A small masked image model, trained from scratch.
Data: trained on photos of plants, animals and fungi (iNaturalist), 155796 training examples, 65.7 epochs.
Rows from block 3, named by matrix and row number. Each number is 500 + 40 x the weight over its row's rms, rounded and kept within 0 to 999. All counts start at 0. Numbers have three digits each. After the name is the row's rms in percent of the matrix's.
# convs0: reduce pointwise conv (model.blocks.3.convs.0.weight, 64x256x1x1), inputs 128-191
convs0.0 105:418453638467472507501507438496514496437612540442509531513554491537548571623466505497460474551539497485514481523560524534471437539440461484535535466499425494482469481508509520543532470531532488
convs0.1 107:542532462600517517491501481509521501471538489507518512510528496472506525493488470535496509467469452513444502399460518479425455498478548487426420477460489482551499506473474508527618515653566496
convs0.2 106:586444442498497499500548489483470509485420520593459484554500477504486484519624481511453495504503513495522505591477492400600447518454510475513476516516506531506434447495476460544495498530512489
convs0.3 111:476535494560504438596473522487510498456503466529544452489546492482509519399430493542570535478444529508490442392498547503432399484461528456524537491437515492532461451470486504520470478481530484
convs0.4 093:451464565420545527516470485500451463481535489452496496456476513517444542545489519527378527523519492512488456550499504494567528497466445509509472505499519523495498467516566462541483466461489482
convs0.5 106:553464542477508541500504499519486482493527540457501509563512471498487471528452472507567459515571489478578486579505483470576495490476476504568419468473449478435485516433476532528539512476518564
convs0.6 106:440454448585499530443448498511497514413528520447477511507544475453510456518540488474461508511516471512464483585485526459567487549496490487440454612491464558495506510495487537487526492565585475
convs0.7 098:539469458444392521517520523500550515492517482486463467491485518493486439451557478470447493499494467464517452481458495499481543525496524455532455542463548516530477406574475538538532522533542443
convs0.8 092:446496524511551534486505469510529477525550528434528535483499481526405489524498435474496458459511533466550480457589475480469510530509476557570464496432500461468536561492483474561534530515435534
convs0.9 099:520488304489466511478482550472525504494498541516493501521510478511441427511478511458497524480478492514599522504508516504501539530547531482529446551423503545491444465473495539518500490452508530
convs0.10 098:495579502484526457508505544515597485471498509504456487477506525470499493513537538506501493545481520503501491529544463377511477525491517471545545535450549467527515527527464542502519497464395488
convs0.11 102:533546484506408406478532486544524544476496518511486512503541499458476599504494496516485507567513526499464449526573484458488527491491475509447613488520460554513507507453484492507567492462632465
convs0.12 109:567425509538462538487459451489511476537536509479559485450497508454474460528536533479465493586564507432526468537514464368562599513505492484472535533517463483526478446521513482500509512483455455
convs0.13 105:535461486500486610512519546483462539484471496482524516492491526539497409489497496492518465540538483530563505488508530507495519525451496493515384475497488513502458469525532531465486478505472527
convs0.14 096:481600495558477508532430443471532429524535539492523480462495461503512494520539439463534494472541491464484483532461507535582562448465450479420505441457467387503486545496427457544497472493534487
convs0.15 092:546434552445497489511498554531534551493522551545463549558589495519494532469524533508444538493535521543561494542561471541481498548531517526521515524518527518482550538528508513575476509421541443
convs0.16 101:498479502486399572554495446505473502502501441469499468494512503471516575478484420443473453513585516500502453472472474416496528479466502456479488458547458436504490407531473477537534521529564424
convs0.17 100:530495529479566605490397470512528502567505447523451516426504544403511468454554506463440484546573484489476476535596446455488526520465412470528443558558517431498519525541471544514437506426479484
convs0.18 095:512452434566486575524523485474463463434485441521519480490450462500501438508518473462522440475455527595511422432514476515467510538511519497488453459579485442494499390551496523482488515495489445
convs0.19 082:488426549454466496410504535504496519484500585460534537520522463468477515482503484622511474455453477471672535522543515473478505540526506552554507453478522507481518560509480496548490519493521546
convs0.20 110:591466492441487505501560481482443504506453472492531483491472452470499472480555545517524508512572493473493491522508435398654660484548438508484514529522458471454519519506477503490453492503539474
convs0.21 099:507487536519509528501545517515567525468481553507529522462521481532502524485628510577512513522515487482572519487454517525498503566528489524477513492539507553525488524541533532546595512641559504
convs0.22 094:479513523480540741512514506481484522518523486502474511507548544561484665510511534536598521504492465491482490477459514514515483543494512509496474490522495531562477478488496509520454502538512507
convs0.23 113:418449551365490478493438473508531490454610512341539484480511482507494442501453494475464491498478517437438437548514531464515512484521499460532535562489466509488505451484486522485459521393478487
convs0.24 110:508492566492507443495452485492511467546629504477507469551529483521513510527384488537514512518595436474521499406524460517423440493484550487489496448466471508487443443462470551539512484480478520
convs0.25 095:522583559581498550563547474536500535461454535494538529516531508513516558545491522558532543557427547522559521492495527524470414570493504501464568516588437498520498555440577413544526494523574522
convs0.26 103:494504459579494533589492479500458503479454484491515500471520529475490445459412482535588511542490492486525462527476503504537494503494520497498459529487499461491522465466425518523489491421483493
convs0.27 087:467529393469448476523465510496505548465502483452494474464533470467542519462506444499483485485456545515534472534533482465505522439484476460465560467552518537483466495459488468487524492465611454
convs0.28 097:479430462484413464500451471520549508527517456488478464465495503478517426467487487475469479543495545456485453491500519467449451494482499458468474522537482468565505469508484524427446490479489415
convs0.29 102:515519585516529404438476464521481543507494539477460501501537496467499658435485538524443602546539499437496472494514517464461500425440487469402552442523495605513513455512477459469502493457556475
convs0.30 103:443489596524536452493476489505481489460669495465582485506548503515473483563491523506588510499485507520478503521487537517462482481491532479447478427482438515519527493521478512513459462485552482
convs0.31 084:482475477484402441515498562570542533495500495418469530578558507488460498441527455436480484519460491479487469485474517500503494490545556483514484484447497499550540515504448523491496551468590458
convs0.32 095:505425446453459411487466488516481519476449382517490478519514554539506448420523536475450545506456557504447465485516549521449481473461494465487522484529475482531515464531508461388486480460450479
convs0.33 110:446480490478526554482498533496511477464514380471509491471481514517521479455451513485497484458506513571402451454514542546423513554501531519498430478559474467480487440495490565402479515455393498
convs0.34 096:444479583472537536524553483505415544467455543498514495470523546524519550475458525531554479487536511512510474593497557559558535487553487499519540480495446486527498499518557542535488514498544510
convs0.35 099:495468529502557520440501414512430533454493503482455467526458478501502576533487582487547552500467562477510518527563454489522539476477434503471529463507410563486505523479523409474483505488528534
convs0.36 095:472512506531447521549439437475514503495533543480487482440490483472556502445461436545481486570549537449525493495467456459488461487442485462461486459551461470537481469499470491518481496465540436
convs0.37 113:598485495608517510504520473501515505595489529549499487515553509475507495436428478541593527489502500462454483445484452457464581494511515485494475467453469514496564542468438516553507498528520517
convs0.38 095:464428482370572518495501495505475483527530481489514498458454529554445555527519517462425504523533472512518448472493527467446507486460504552444447512472513547468498531558558470493493522454454487
convs0.39 102:494432523391452524516466490485517493505584547401485527515526496516488451468492454523438463439549503439571486460491519511447476529494484535530444515511475434465496397509454467556486519514488457
convs0.40 109:630474520503510504514541491497506517547467491656527473465524539482501461492427521502483525550450474495457497441495481473489578493515501485504491521404567491504574466516506502480426474458429535
convs0.41 111:558502519480493473488501490511511523428564554504521512473515536457515517473485504531570497401605531509477470531483597559439452491491473485498546457500474519557488498472527522548483496478566530
convs0.42 100:588501467562454505477508488488457515476519482561502511494494512544496479511524401474496485522472482515575467499544521543500491511473513505450543525450509480508508450578513470519573510460592405
convs0.43 110:518623425523514507419499458475532488482450606531493482486466497467472476565522470495536547461397509457495500551460491526556436504489436526566458486439564432525499493467538506465427525481503529
convs0.44 100:518458578522489469514493454503536521529482497558464495468518515480517526434487474607436506578550534486497496466471443459454451498447467441498434445561545456528523423488457499523453493494472471
convs0.45 106:530399450493465456455502513508482497612429419523490477529511495528501502497461522464555538555434479501441495554441448501574535489494537461461519574509495533470458457535494540409488491448486508
convs0.46 098:463466474545498493487552499506437514436469498589490488517476447479464492582438484479560484432446460600478472445507507552534520494532559484505512481482522441516535449465458500511510514507588510
convs0.47 105:568480462484488508512573434519533542484443513515490518529541488496489617495579539481475491512527540510445487438572497503480521520428478488463507497497453513508495485535549407496581482648507514
convs0.48 097:539422475436427576527429528475492474586482559508515500497549471476487493480517548538446521519547512462566515555556423380473502451465487474496513479485543432461538463498453477525495482508469492
convs0.49 093:598503421514571618488498511497517470555491506556511542437476512461445460523554440522462453458571505465501490501520457428440483552488472543539407532490558500474503495484556514534477507529445546
convs0.50 095:474503520476526731515517502487483510516508496497475510494558533564506684521510528567586508499488480494475484470461518512497496527505493510493466493499487536560467466485506503506429488546504505
convs0.51 098:510554571468509526578519485478505469509576559449498492514502516499481542474434477529559473496604472502588517473578459520485461469492488527506501394482511487512517444462429532612525501480513496
convs0.52 091:475435588461515495454516553523521545517468572473500540537529512484510525490492517577484529539455487498599562512470490495493486548510509535506549479519463586515519551433534491535548504486553564
convs0.53 107:514478550493509511482519482480542439496564636518495482553497486562499499513510490552526502529468488453501491523498435515514400546461496511558549480427512553509515477454472513604569500555558501
convs0.54 093:531531408410437506521492593518518531555462509465509479519528466447491492453482537423483519551490446484525503515456457416475572516510533483530467582497571618495497500516465553523516501467566460
convs0.55 102:461575472559444491492520434498454496474499501518520508509546543509473570542481537506539519451540498503481484471473539517474444493451489520508433461453401494500427452498491387506547488564543567
convs0.56 077:490456498470476463491464580489503526509517454506488481500469482499499459461471498468488479526405495524462484498540510527474509447491538464489501461511512404498451517415469490424559473378530453
convs0.57 110:449455589376469519529405494521495517495483480428466497542547524465509515444485510566471525562621534491495469488522565542480474515421473456499503537524506501481500450521507509463463476455501496
convs0.58 092:491476538483527503514484464442453484510517425519516491460511511468518527463509465539493491501521514576505496473548508507491551419440499464459509502653488478487514499557586434398455483441466490
convs0.59 111:502540500495494491514488486499520484613619525507540484517510464536515480545439518512456519500569491429472484430527489530456452482457540460515561545470492545528443503515508494486509509483543509
convs0.60 100:383487491414533493467524494496505450400529533492520505531494439547494487472518517480472510476486477511489483426576464531430448569496502530589509564462556557496482506495536538500547513515513516
convs0.61 088:418524510353477550582434531532496512478475497380495524518515511483496512459509452407464478515497507456516496480450519416422428427500518506462452468485477420525536517524472489530484529397509430
convs0.62 094:465493508469506424515516492478453507526453485474481496485475552487488561452481590472520502453480566524510419426548481506511541497519503534557472483462511494446476449515513519497497536481550461
convs0.63 092:534492451477551520500533512511505508509483551527560544479464513539448521530592506476464537467537480494525555519452494496480540475503494557491449513443515621451467569538512500482539529533469549