{
  "dataset": "photos of plants, animals and fungi (iNaturalist)",
  "train_examples": 155796,
  "image_size": 48,
  "horizontal_flip": true,
  "translate": 0.06,
  "color_jitter": 0.1,
  "stem": "deep",
  "avg_pool_shortcut": true,
  "batch_size": 256,
  "lr_schedule": "cosine",
  "final_lr_fraction": 0,
  "warmup_steps": 1200
}
Rows from block 6, named by matrix and row number. Each number is 128 + 24 x the weight over its row's rms, rounded and kept within 0 to 255. All counts start at 0. Numbers have three digits each. After the name is the row's rms in percent of the matrix's.
# convs0: reduce pointwise conv (model.blocks.6.convs.0.weight, 128x256x1x1), inputs 192-215
convs0.0 093:140103138169111133148079103121119126155119136138102137099097105099087145
convs0.1 101:103142148140179156144087154121116140110108103168109108104128084129151115
convs0.2 100:099109106126113122141121128115116161132157136129096117135109123123128133
convs0.3 094:144131112105148128142125159123116122123134122114138135155128134155126093
convs0.4 097:114140105162138127152139100131113157146094112172127141095114121062151133
convs0.5 093:107140120094104095118066125106108122151115122135091131122115163112107116
convs0.6 100:127091137092116135144118122135114108137124098117119147170129130135147095
convs0.7 101:156134129122095121135097145121150108094138108104094134148127102130121153
convs0.8 102:067142129136141138123168121100150126139101154141111142100103137107095094
convs0.9 100:141118130130122168128119126162106126131132149115182129152133116143131127
convs0.10 099:130092142119097143136098122159180092128127102110155087127111112117155163
convs0.11 092:106144138137125127174107121074136129133100139112126118137118117159156123
convs0.12 111:114173098115112164166117100128148122135088135124156096096119130093118137
convs0.13 102:176158108097134051113197147130140135126116126102118130145122126154098118
convs0.14 101:168126131129110146143153146126146110119131094144100104110083114133146092
convs0.15 106:137135156111139143138120141120193136157128134127127130113119130107127122
convs0.16 097:116144176093149081165138118089123158182133132135135132157137122158129115
convs0.17 104:119157151135108129167140148117135168176093112146106112115149159119136111
convs0.18 103:210152119141123093155158112104126160127143127129105148112138094123079148
convs0.19 107:135155122184155149131101132117145144119136129137125134121118165117099117
convs0.20 093:214119177112114162130148130154146098146145152130146096146137116139121128
convs0.21 099:149109083130093118154161102089130194112102130125117132120095118124138117
convs0.22 094:087130150124074137135120091138166129112120156119150135158098130177116152
convs0.23 093:167094144088127125156123118157136166148109107157145116111104110135154120
convs0.24 100:144094109126104131141104125101147116101128120157134131129126123131143146
convs0.25 093:114144138145112117119091117153137103083136133115121118106086119124129140
convs0.26 104:143120162115144165130104125205144123115105150152127101128093098099121115
convs0.27 098:103079121116129130139051074134085179111136105152133105137084100127130139
convs0.28 086:124136136118159128128120100171139133083159144114141131152103137132108135
convs0.29 085:114152129193143154140117145109118104119128124098162120127129113112107166
convs0.30 101:111109142133116121144114114111161125165143137126118109118131095088126144
convs0.31 109:123172131147150142186167113080126143145100169128115135080140123128142115
convs0.32 101:141136157139147118146222166092106096121135148102110138114136115120147112
convs0.33 097:105105151107139136164133111100140136133084137131139134137131122113131089
convs0.34 106:124137148138124122133124119140134123091128123153129105149146136124156126
convs0.35 087:121121133101118122139133118120138129135133122120128135125130119156148063
convs0.36 094:127119130141125092129125139134164143123136137137117144116150131118135112
convs0.37 090:115161123139112152136112095113137130134117111169126178076084121141120152
convs0.38 104:148073123133097118148123155105125137113129187131127122151140096122114130
convs0.39 099:120114145108121135114129132130102098130141100120105131110133140151121125
convs0.40 096:137130118152122125124144153114110113124110103143096123114122128104116071
convs0.41 105:112134141153122133139150126151127131134172104128107118107141095081118121
convs0.42 101:144134084126123129136069109157124165120127159116147108162135149121102153
convs0.43 108:134137151122155056118152117120140125102134124139072130113120112132108137
convs0.44 108:179099177163132139147153140162116140133143126159159112126129092133103133
convs0.45 090:129107143163102096116166138130132113117124134144098131150126102129164072
convs0.46 100:144165122161100147101127156092161131119108120113105111154084139138141110
convs0.47 103:125144096152110097149102165156096110106113181145117148179087147121121163
convs0.48 105:101145128142143154134114151101141149136147142140133107116142142138108146
convs0.49 099:109108137156114158132120144130162098100141129140118147120099142104138147
convs0.50 092:122149177061135159183133126131110086118094158108143133106157189125140089
convs0.51 077:105163107131144132235128133142123129126154127132101141129133127174139140
convs0.52 113:144163062140057148143101169109111126118128135101127113140100173119106147
convs0.53 105:127164126128150103133146098129113136142122127149106086131098120122113116
convs0.54 109:138139148161150078136179139106188130171127101137119135113142098128118118
convs0.55 097:137140167140081120123114124121120091116115141090150106163143143116143126
convs0.56 097:111129118255124139121144131068126139135122125128176130128125164146103211
convs0.57 102:174114083166131114155115131121119189113128097154126167173105127133131133
convs0.58 105:146097136125132130144150104129157120146152125132132111131104050104160152
convs0.59 117:189126158129170129121142154126143150140151085093114126142129121139074096
convs0.60 099:114140117142118131127142205110125107091129113113114116146105209151093132
convs0.61 104:129166146131116153123069144145113095120150132150120109134081144143151158
convs0.62 099:129127123116118094134127120086033122124117168119099183208132122120151108
convs0.63 110:141179177133148144129102128111113128128109153084123135124132124145087118
convs0.64 102:152141127161124160139148115127151154106145166134145137106155100126092116
convs0.65 095:121132104136143108126159110086119118169089106134132108123128127127122142
convs0.66 111:104126104113126123105113183102109144114123151180124125126160118112099125
convs0.67 092:129141126158100121131125153128087132086162150103074127128094150108132094
convs0.68 092:142113116139109136164089124102133127138125105156120141101145131135105139
convs0.69 105:158143128125090123139085070141142164130102152111143091141109081137108123
convs0.70 100:132192112130112177166095106149136114102092153094131132143098136127138128
convs0.71 104:147137143169164153128160118109132121131134155090136100107144104131110088
convs0.72 099:111159099190118129151106156112100137157159117156111155104174157133135132
convs0.73 103:106186133168196154140082099133084144118136124139112119131129094127117129
convs0.74 094:124128124128118085155116125135134122091120138134075148125108139132134107
convs0.75 078:132120093120139127106123146150140151136130156123114148133136143130125108
convs0.76 087:241120088156118119105125126162126148169140158107134130128140080123132145
convs0.77 112:152101170160135145135096123110145105188141151095139104131203087136178136
convs0.78 106:119157155129132151178107147118109121136130134128107117140146066135193135
convs0.79 097:143124176123108120193139118177071135144100118116097123125105132082121132
convs0.80 107:141121147171229150135175116119151131096161119158139149128108116122155111
convs0.81 097:105133113116083111134130117145177149178093103088140130137153123141156132
convs0.82 106:127174087120157101148103124104081149093136163147105126127117179152139124
convs0.83 078:098102183100130111125137163124168135144121170120111169131139136157138110
convs0.84 105:081128179126120155140086136143152079119126157111129127103143165115110142
convs0.85 096:154113137156153149126126137151148126134122111125195134127143123133132178
convs0.86 091:124121133113123116160117142166112134132122121132089125138119100170144140
convs0.87 081:149123109171128113148110134121110140119124143120106149083159119121110145
convs0.88 107:118163138140091171152076165075112141159112126120108145130164198122096111
convs0.89 104:130143102099108100126137171118104109135106168090122122155099117118160147
convs0.90 095:141115157123126145130160112110102111108123103154107122090075118142144109
convs0.91 101:119155125133098146114191123135096094128132175155149112162105092102134129
convs0.92 073:107137122116108151104129107176119122173136113119132152162147151151113136
convs0.93 102:161169124134127137136101143134147120143101195122112112119119125117120150
convs0.94 104:152134149159082123116139141083122137151131131137092118109139104107142091
convs0.95 105:104156119130118103132164162120123157148098147094098118167120099133111105
convs0.96 113:143139129141127138143086121116130146132099146123126128134126076134174136
convs0.97 101:132121112128173118113108151114152087167146132154133113149163122143115133
convs0.98 073:116121118114101133113109134173126103136154104097106144152128117148132111
convs0.99 091:106162132109125112152110125103144139132116135134121130127104171158125127
convs0.100 093:119132144185114126124154127100122145142122129156110154134150121110148140
convs0.101 098:110144143105111095110105110128134089158111100100136106132154131110139142
convs0.102 107:082157118132140137110096169119135136141108156088106135128123164149133132
convs0.103 098:144146120099121103144147126092126157155114128113113111130115190122144108
convs0.104 089:137115114182146176126109124154086126125116123133154126116128132119134183
convs0.105 109:114156093143104154115179150121090156119114159082109149124124116138160109
convs0.106 107:144125126097138129088100156146104122121125105128141163138117146123137134
convs0.107 108:127133139120116095089088118180169057170130120076142125158110112134112150
convs0.108 112:129124159146149147148109109126139106237111154093152113123155095150133157
convs0.109 096:155145132094160076090132147117123108097114112147117135143101181109141116
convs0.110 114:134126100149218158159158150140139143093179152128154088140099062135148139
convs0.111 099:117128128108148091152092133135127108113101191135093134111117142146149098
convs0.112 111:103180129148166165123102129154097122083140109086137108124113137120139143
convs0.113 102:148141125146138126166137114143139137132120136147171115122128102156153134
convs0.114 090:105186097142130143160087110127129132112127132158103109112083115125145097
convs0.115 112:123163140135138117128088115139116130075140145098124104130127166116078123
convs0.116 100:158154138113111141132128125074177110155127115109136145165138119139122126
convs0.117 092:166129142160131152139132129129122164161123154080123127117134142124119115
convs0.118 104:141117170147096157099170116143162140100148151126118131121131064120111130
convs0.119 110:133161132124076158142111165150144050131125142117143115133118101150093141
convs0.120 093:093139122110182078149131127138132122147145160148054107096132123137150065
convs0.121 101:127126105110104118097094126116120152142127102142104160121101138141100122
convs0.122 094:136130141166133126178120165097114106118129121144071122085124153111150134
convs0.123 102:106157125138108123134077125133133185070104142149083128140132140112111104
convs0.124 112:083136115134059107114115183143110117086138138084134126154111185163105163
convs0.125 105:131176122141152127158115149125101113110113207150122134118145111107123126
convs0.126 101:133148142132099130153110118124091141124114164107098113086095111155100114
convs0.127 111:087177124126102074108154094138101154083147169100111106149135126133135164