config.yaml
model: "masked image model"
dataset: "photos of plants, animals and fungi (iNaturalist)"
train_examples: 155796
image_size: 48
crop_scale_min: 0.5
horizontal_flip: true
translate: 0.06
color_jitter: 0.1
method: "simmim"
mask_ratio: 0.75
loss: "l1"
arch: "resnet_bottleneck"
norm: "batchnorm"
hidden_act: "relu"
depths: [2, 4, 4]
kernel_size: 3
stem: "deep"
avg_pool_shortcut: true
widths: [128, 256, 512]
init: "trunc_normal_002"
residual_init: "none"
optimizer: "cautious_adamw"
learning_rate: 0.0037
beta1: 0.9
beta2: 0.98
eps: 1e-06
max_grad_norm: 1.0
max_steps: 40000
batch_size: 256
epochs: 65.7
lr_schedule: "cosine"
final_lr_fraction: 0
warmup_steps: 1200
weight_decay: 0.02
Rows from block 6 of a small masked image model, named by matrix and row number. Rows with one number belong to one channel. Each number is 200 + 40 x the weight over its row's rms, rounded and kept within 0 to 999. All counts start at 0.
After each channel's rows are labels from the 100 images, of 14848, where the channel reaches its highest value: "top examples" is what is common among them; "patch colour" is the nearest of a few named colours to the mean colour under the peak. Only what is clearly more common there than usual is listed. The data: photos of plants, animals and fungi (iNaturalist).
# convs1: 3x3 conv, stride 2 (model.blocks.6.convs.1.weight, 128x128x3x3, each kernel summed), inputs 0-127
# convs2: expand pointwise conv (model.blocks.6.convs.2.weight, 512x128x1x1, transposed), outputs 0-127

convs1.116,179,223,177,209,220,205,211,218,203,189,169,178,155,186,199,207,224,206,212,211,237,166,198,191,188,208,235,214,145,220,212,146,202,186,239,192,222,225,207,192,260,235,197,195,279,224,190,181,216,247,159,122,147,232,228,153,234,185,147,211,250,139,203,211,237,223,197,184,185,215,178,198,158,183,239,158,144,218,155,222,211,264,198,82,180,188,149,194,130,74,174,180,88,182,217,174,149,193,139,224,202,210,183,233,199,231,193,128,225,178,178,214,218,194,196,178,218,227,192,142,116,128,174,150,105,172,103,74
convs2.116,178,133,227,180,217,177,181,225,209,157,155,232,198,184,193,173,219,208,195,214,195,217,214,125,252,177,164,168,185,179,229,258,207,189,202,200,185,200,174,222,219,248,191,185,242,233,174,236,206,204,252,182,192,166,193,50,220,104,273,184,99,197,195,195,181,86,71,204,130,242,202,221,194,189,203,226,210,287,146,215,186,190,132,206,154,317,170,209,226,229,197,194,211,245,210,195,149,194,109,185,228,253,235,284,216,242,169,181,210,225,274,184,221,184,196,203,179,231,193,108,166,146,156,141,213,196,233,206
top examples: phylum Chordata; class Aves
patch colour: white

convs1.42,228,202,223,189,148,161,211,145,214,148,231,165,200,229,212,200,138,217,183,204,261,246,235,231,222,169,171,118,290,263,224,212,265,211,141,191,239,215,212,218,184,164,197,272,259,213,208,193,158,178,236,300,232,114,224,235,211,189,257,228,147,190,196,222,212,201,245,197,187,136,239,193,190,178,183,296,258,239,193,174,215,152,234,284,180,211,250,201,259,269,201,208,327,202,213,230,199,234,320,188,213,207,174,168,162,215,176,184,197,218,214,213,164,233,225,164,179,131,262,171,230,155,200,191,229,180,225,222
convs2.42,223,206,153,179,218,189,168,172,127,238,230,185,135,185,257,187,184,300,150,158,225,257,220,247,227,304,145,260,164,284,192,204,216,243,157,260,165,190,186,241,203,192,131,187,168,182,224,249,166,165,204,235,203,105,132,148,200,186,197,264,167,216,239,197,187,182,219,205,162,130,179,221,199,239,181,249,210,217,227,188,199,139,320,145,182,193,229,111,122,215,158,174,164,156,191,110,262,176,171,126,288,160,164,251,217,221,212,194,155,182,201,166,144,170,211,180,130,181,165,77,247,241,269,239,196,145,277,265
top examples: class Aves
patch colour: white

convs1.115,198,196,235,207,183,243,203,213,217,183,187,190,229,212,226,217,211,165,209,142,208,222,225,290,206,168,158,184,229,215,180,243,224,181,250,171,196,240,227,211,198,150,151,228,238,208,233,218,213,124,161,169,311,195,172,160,196,229,111,174,177,261,191,142,226,168,248,199,160,146,181,183,187,166,203,222,198,166,268,223,168,218,143,251,204,231,215,209,92,267,256,101,230,175,197,241,227,191,244,149,172,245,220,224,217,215,228,199,126,287,268,218,199,167,161,114,271,171,160,262,268,231,162,144,182,204,153,163
convs2.115,242,188,155,160,183,208,172,159,222,106,198,162,179,165,181,176,151,217,220,183,173,228,174,219,154,158,249,167,204,188,230,194,244,168,198,230,217,195,258,213,127,179,146,228,193,230,203,193,249,204,171,155,225,171,156,248,174,218,147,254,187,241,196,98,200,201,231,192,176,208,196,119,173,183,148,162,249,230,241,87,200,177,182,163,209,151,182,187,177,234,187,291,256,205,183,120,232,176,162,278,214,147,222,202,230,217,176,189,215,140,207,194,156,254,185,208,210,241,163,191,187,213,224,150,209,218,224,230
top examples: class Aves
patch colour: white

convs1.113,220,180,237,226,166,202,216,212,241,190,206,190,155,210,190,224,212,198,198,144,239,117,225,237,197,170,169,154,207,208,209,232,181,227,146,195,177,246,172,189,226,169,258,210,203,241,265,185,184,167,211,204,175,236,286,189,219,177,188,275,122,223,199,185,179,214,182,198,183,207,234,234,208,224,180,246,297,240,236,170,184,272,149,258,159,253,199,189,239,147,181,135,267,230,206,285,219,197,242,168,259,218,269,203,210,146,164,261,288,215,105,245,167,238,227,137,185,185,217,118,263,212,150,153,133,218,278,251
convs2.113,217,155,196,230,219,178,188,194,213,186,232,166,195,175,203,211,221,150,207,143,201,163,204,267,243,132,214,203,222,199,362,102,163,289,179,276,174,197,250,162,158,158,242,186,145,191,244,173,163,200,162,48,225,248,184,163,205,230,221,220,217,117,206,248,201,207,214,256,227,267,201,184,188,190,166,162,199,234,297,230,193,221,282,124,165,157,221,202,175,127,165,194,244,216,200,161,168,206,226,199,114,254,207,166,156,193,180,231,208,252,253,171,206,201,223,188,227,214,189,189,114,202,215,128,193,161,225,169
top examples: class Aves
patch colour: white

convs1.1,219,201,165,229,179,230,152,183,195,181,207,185,160,192,207,206,162,190,260,197,239,178,214,220,156,119,194,187,195,228,218,231,199,185,155,199,223,211,235,184,197,203,177,197,170,170,262,189,149,188,190,239,168,210,265,245,212,139,170,260,142,196,208,181,220,245,155,192,208,165,209,244,165,150,164,295,294,291,168,183,140,201,111,242,199,237,237,231,267,185,134,173,271,251,201,226,175,202,280,166,227,257,167,179,194,205,143,216,308,224,195,173,144,219,225,82,181,168,177,114,219,198,191,132,139,182,180,225
convs2.1,187,125,169,189,176,165,186,160,120,192,269,72,136,185,329,181,219,158,176,178,215,176,175,247,164,188,230,217,190,174,143,176,216,222,169,241,136,195,242,90,243,162,165,141,195,157,167,239,189,186,184,141,248,226,179,169,178,168,169,263,162,188,201,143,176,171,210,149,198,174,182,147,184,239,174,191,257,209,255,168,246,177,302,197,191,185,206,178,182,179,226,181,188,143,184,178,207,215,158,183,124,154,175,197,173,241,160,132,269,134,200,159,155,235,188,198,112,223,226,142,185,174,205,144,231,182,237,164
top examples: class Aves
patch colour: white

convs1.111,192,248,200,175,162,186,188,207,152,177,173,218,206,179,202,169,220,157,265,251,180,248,280,257,197,113,148,205,256,261,222,239,196,209,194,207,223,275,267,194,131,176,227,190,196,233,226,172,235,227,281,207,253,180,168,202,219,216,224,100,223,224,190,246,166,172,217,174,206,181,219,171,213,204,141,304,208,168,265,220,198,168,122,252,189,185,215,186,192,150,262,223,314,162,195,214,237,185,290,140,252,176,243,211,175,151,224,175,185,185,221,159,221,156,187,189,271,171,186,174,160,191,169,176,112,138,226,178
convs2.111,253,200,163,150,226,249,194,119,112,181,200,213,193,149,202,222,195,177,142,198,217,194,222,221,280,184,143,247,187,147,208,234,167,215,190,182,227,201,164,171,178,183,152,177,252,197,201,187,178,232,200,193,198,197,189,232,114,215,147,231,182,181,203,136,195,212,200,149,168,193,217,221,23,363,184,104,233,320,207,234,323,215,205,105,207,156,119,214,195,242,171,229,133,185,374,164,250,171,186,198,251,263,181,205,214,247,146,219,234,164,177,187,208,227,244,221,189,194,213,185,170,232,244,220,85,168,220,218
top examples: class Aves
patch colour: white

convs1.71,280,187,141,230,227,211,161,227,205,201,173,166,214,266,134,197,302,192,194,209,174,178,210,167,209,204,200,201,227,230,213,211,200,249,200,195,238,226,162,264,133,230,169,219,197,194,179,208,214,178,128,207,164,226,253,215,238,200,194,209,184,253,188,182,186,169,157,124,224,121,215,236,169,291,250,156,185,256,269,135,239,243,222,191,174,240,243,203,182,182,228,162,212,255,202,279,229,191,179,185,226,191,260,203,222,228,231,198,242,147,243,240,208,193,191,88,250,173,181,145,140,186,192,141,70,134,182,262
convs2.71,187,213,154,200,268,236,216,200,225,313,214,182,183,189,186,245,174,233,260,145,141,182,199,200,149,215,203,215,232,180,242,154,216,291,207,243,191,197,229,272,189,202,186,281,138,172,223,142,204,176,165,237,217,243,144,243,164,199,246,167,224,234,257,201,188,160,197,212,205,181,218,222,190,195,172,242,184,221,238,228,201,125,226,94,233,246,178,176,193,191,244,248,196,225,234,235,227,227,188,157,234,248,207,186,151,176,147,267,289,130,227,160,245,188,216,181,212,232,277,225,225,261,221,180,204,158,228,202
top examples: class Aves
patch colour: white

convs1.11,173,190,206,231,166,184,255,149,191,163,184,131,188,232,204,249,267,246,191,179,257,193,244,200,151,208,185,182,260,246,167,207,150,228,182,195,219,236,214,285,129,232,239,319,206,228,150,198,228,194,208,215,167,250,184,206,227,220,278,234,200,201,194,261,217,212,145,196,182,133,266,210,168,243,213,271,215,153,255,119,253,152,282,247,209,211,238,235,139,168,207,202,268,243,204,237,239,225,245,186,269,209,263,143,178,174,222,165,209,211,170,175,173,255,256,208,255,290,176,195,161,208,182,149,227,170,176,213
convs2.11,235,184,164,208,236,155,154,193,172,145,193,294,178,204,260,143,198,137,190,193,123,171,155,243,159,298,191,147,96,237,273,154,258,252,147,217,193,197,203,93,229,226,166,139,205,195,246,158,221,211,162,153,169,180,192,172,168,203,247,229,143,143,208,237,174,190,202,204,142,247,211,176,142,262,147,215,257,163,201,220,122,180,169,141,157,181,178,204,183,174,135,197,189,175,222,198,204,171,189,142,132,223,224,213,172,214,178,151,161,147,244,189,181,205,320,200,195,148,240,154,162,225,242,217,239,189,234,240
top examples: class Aves
patch colour: white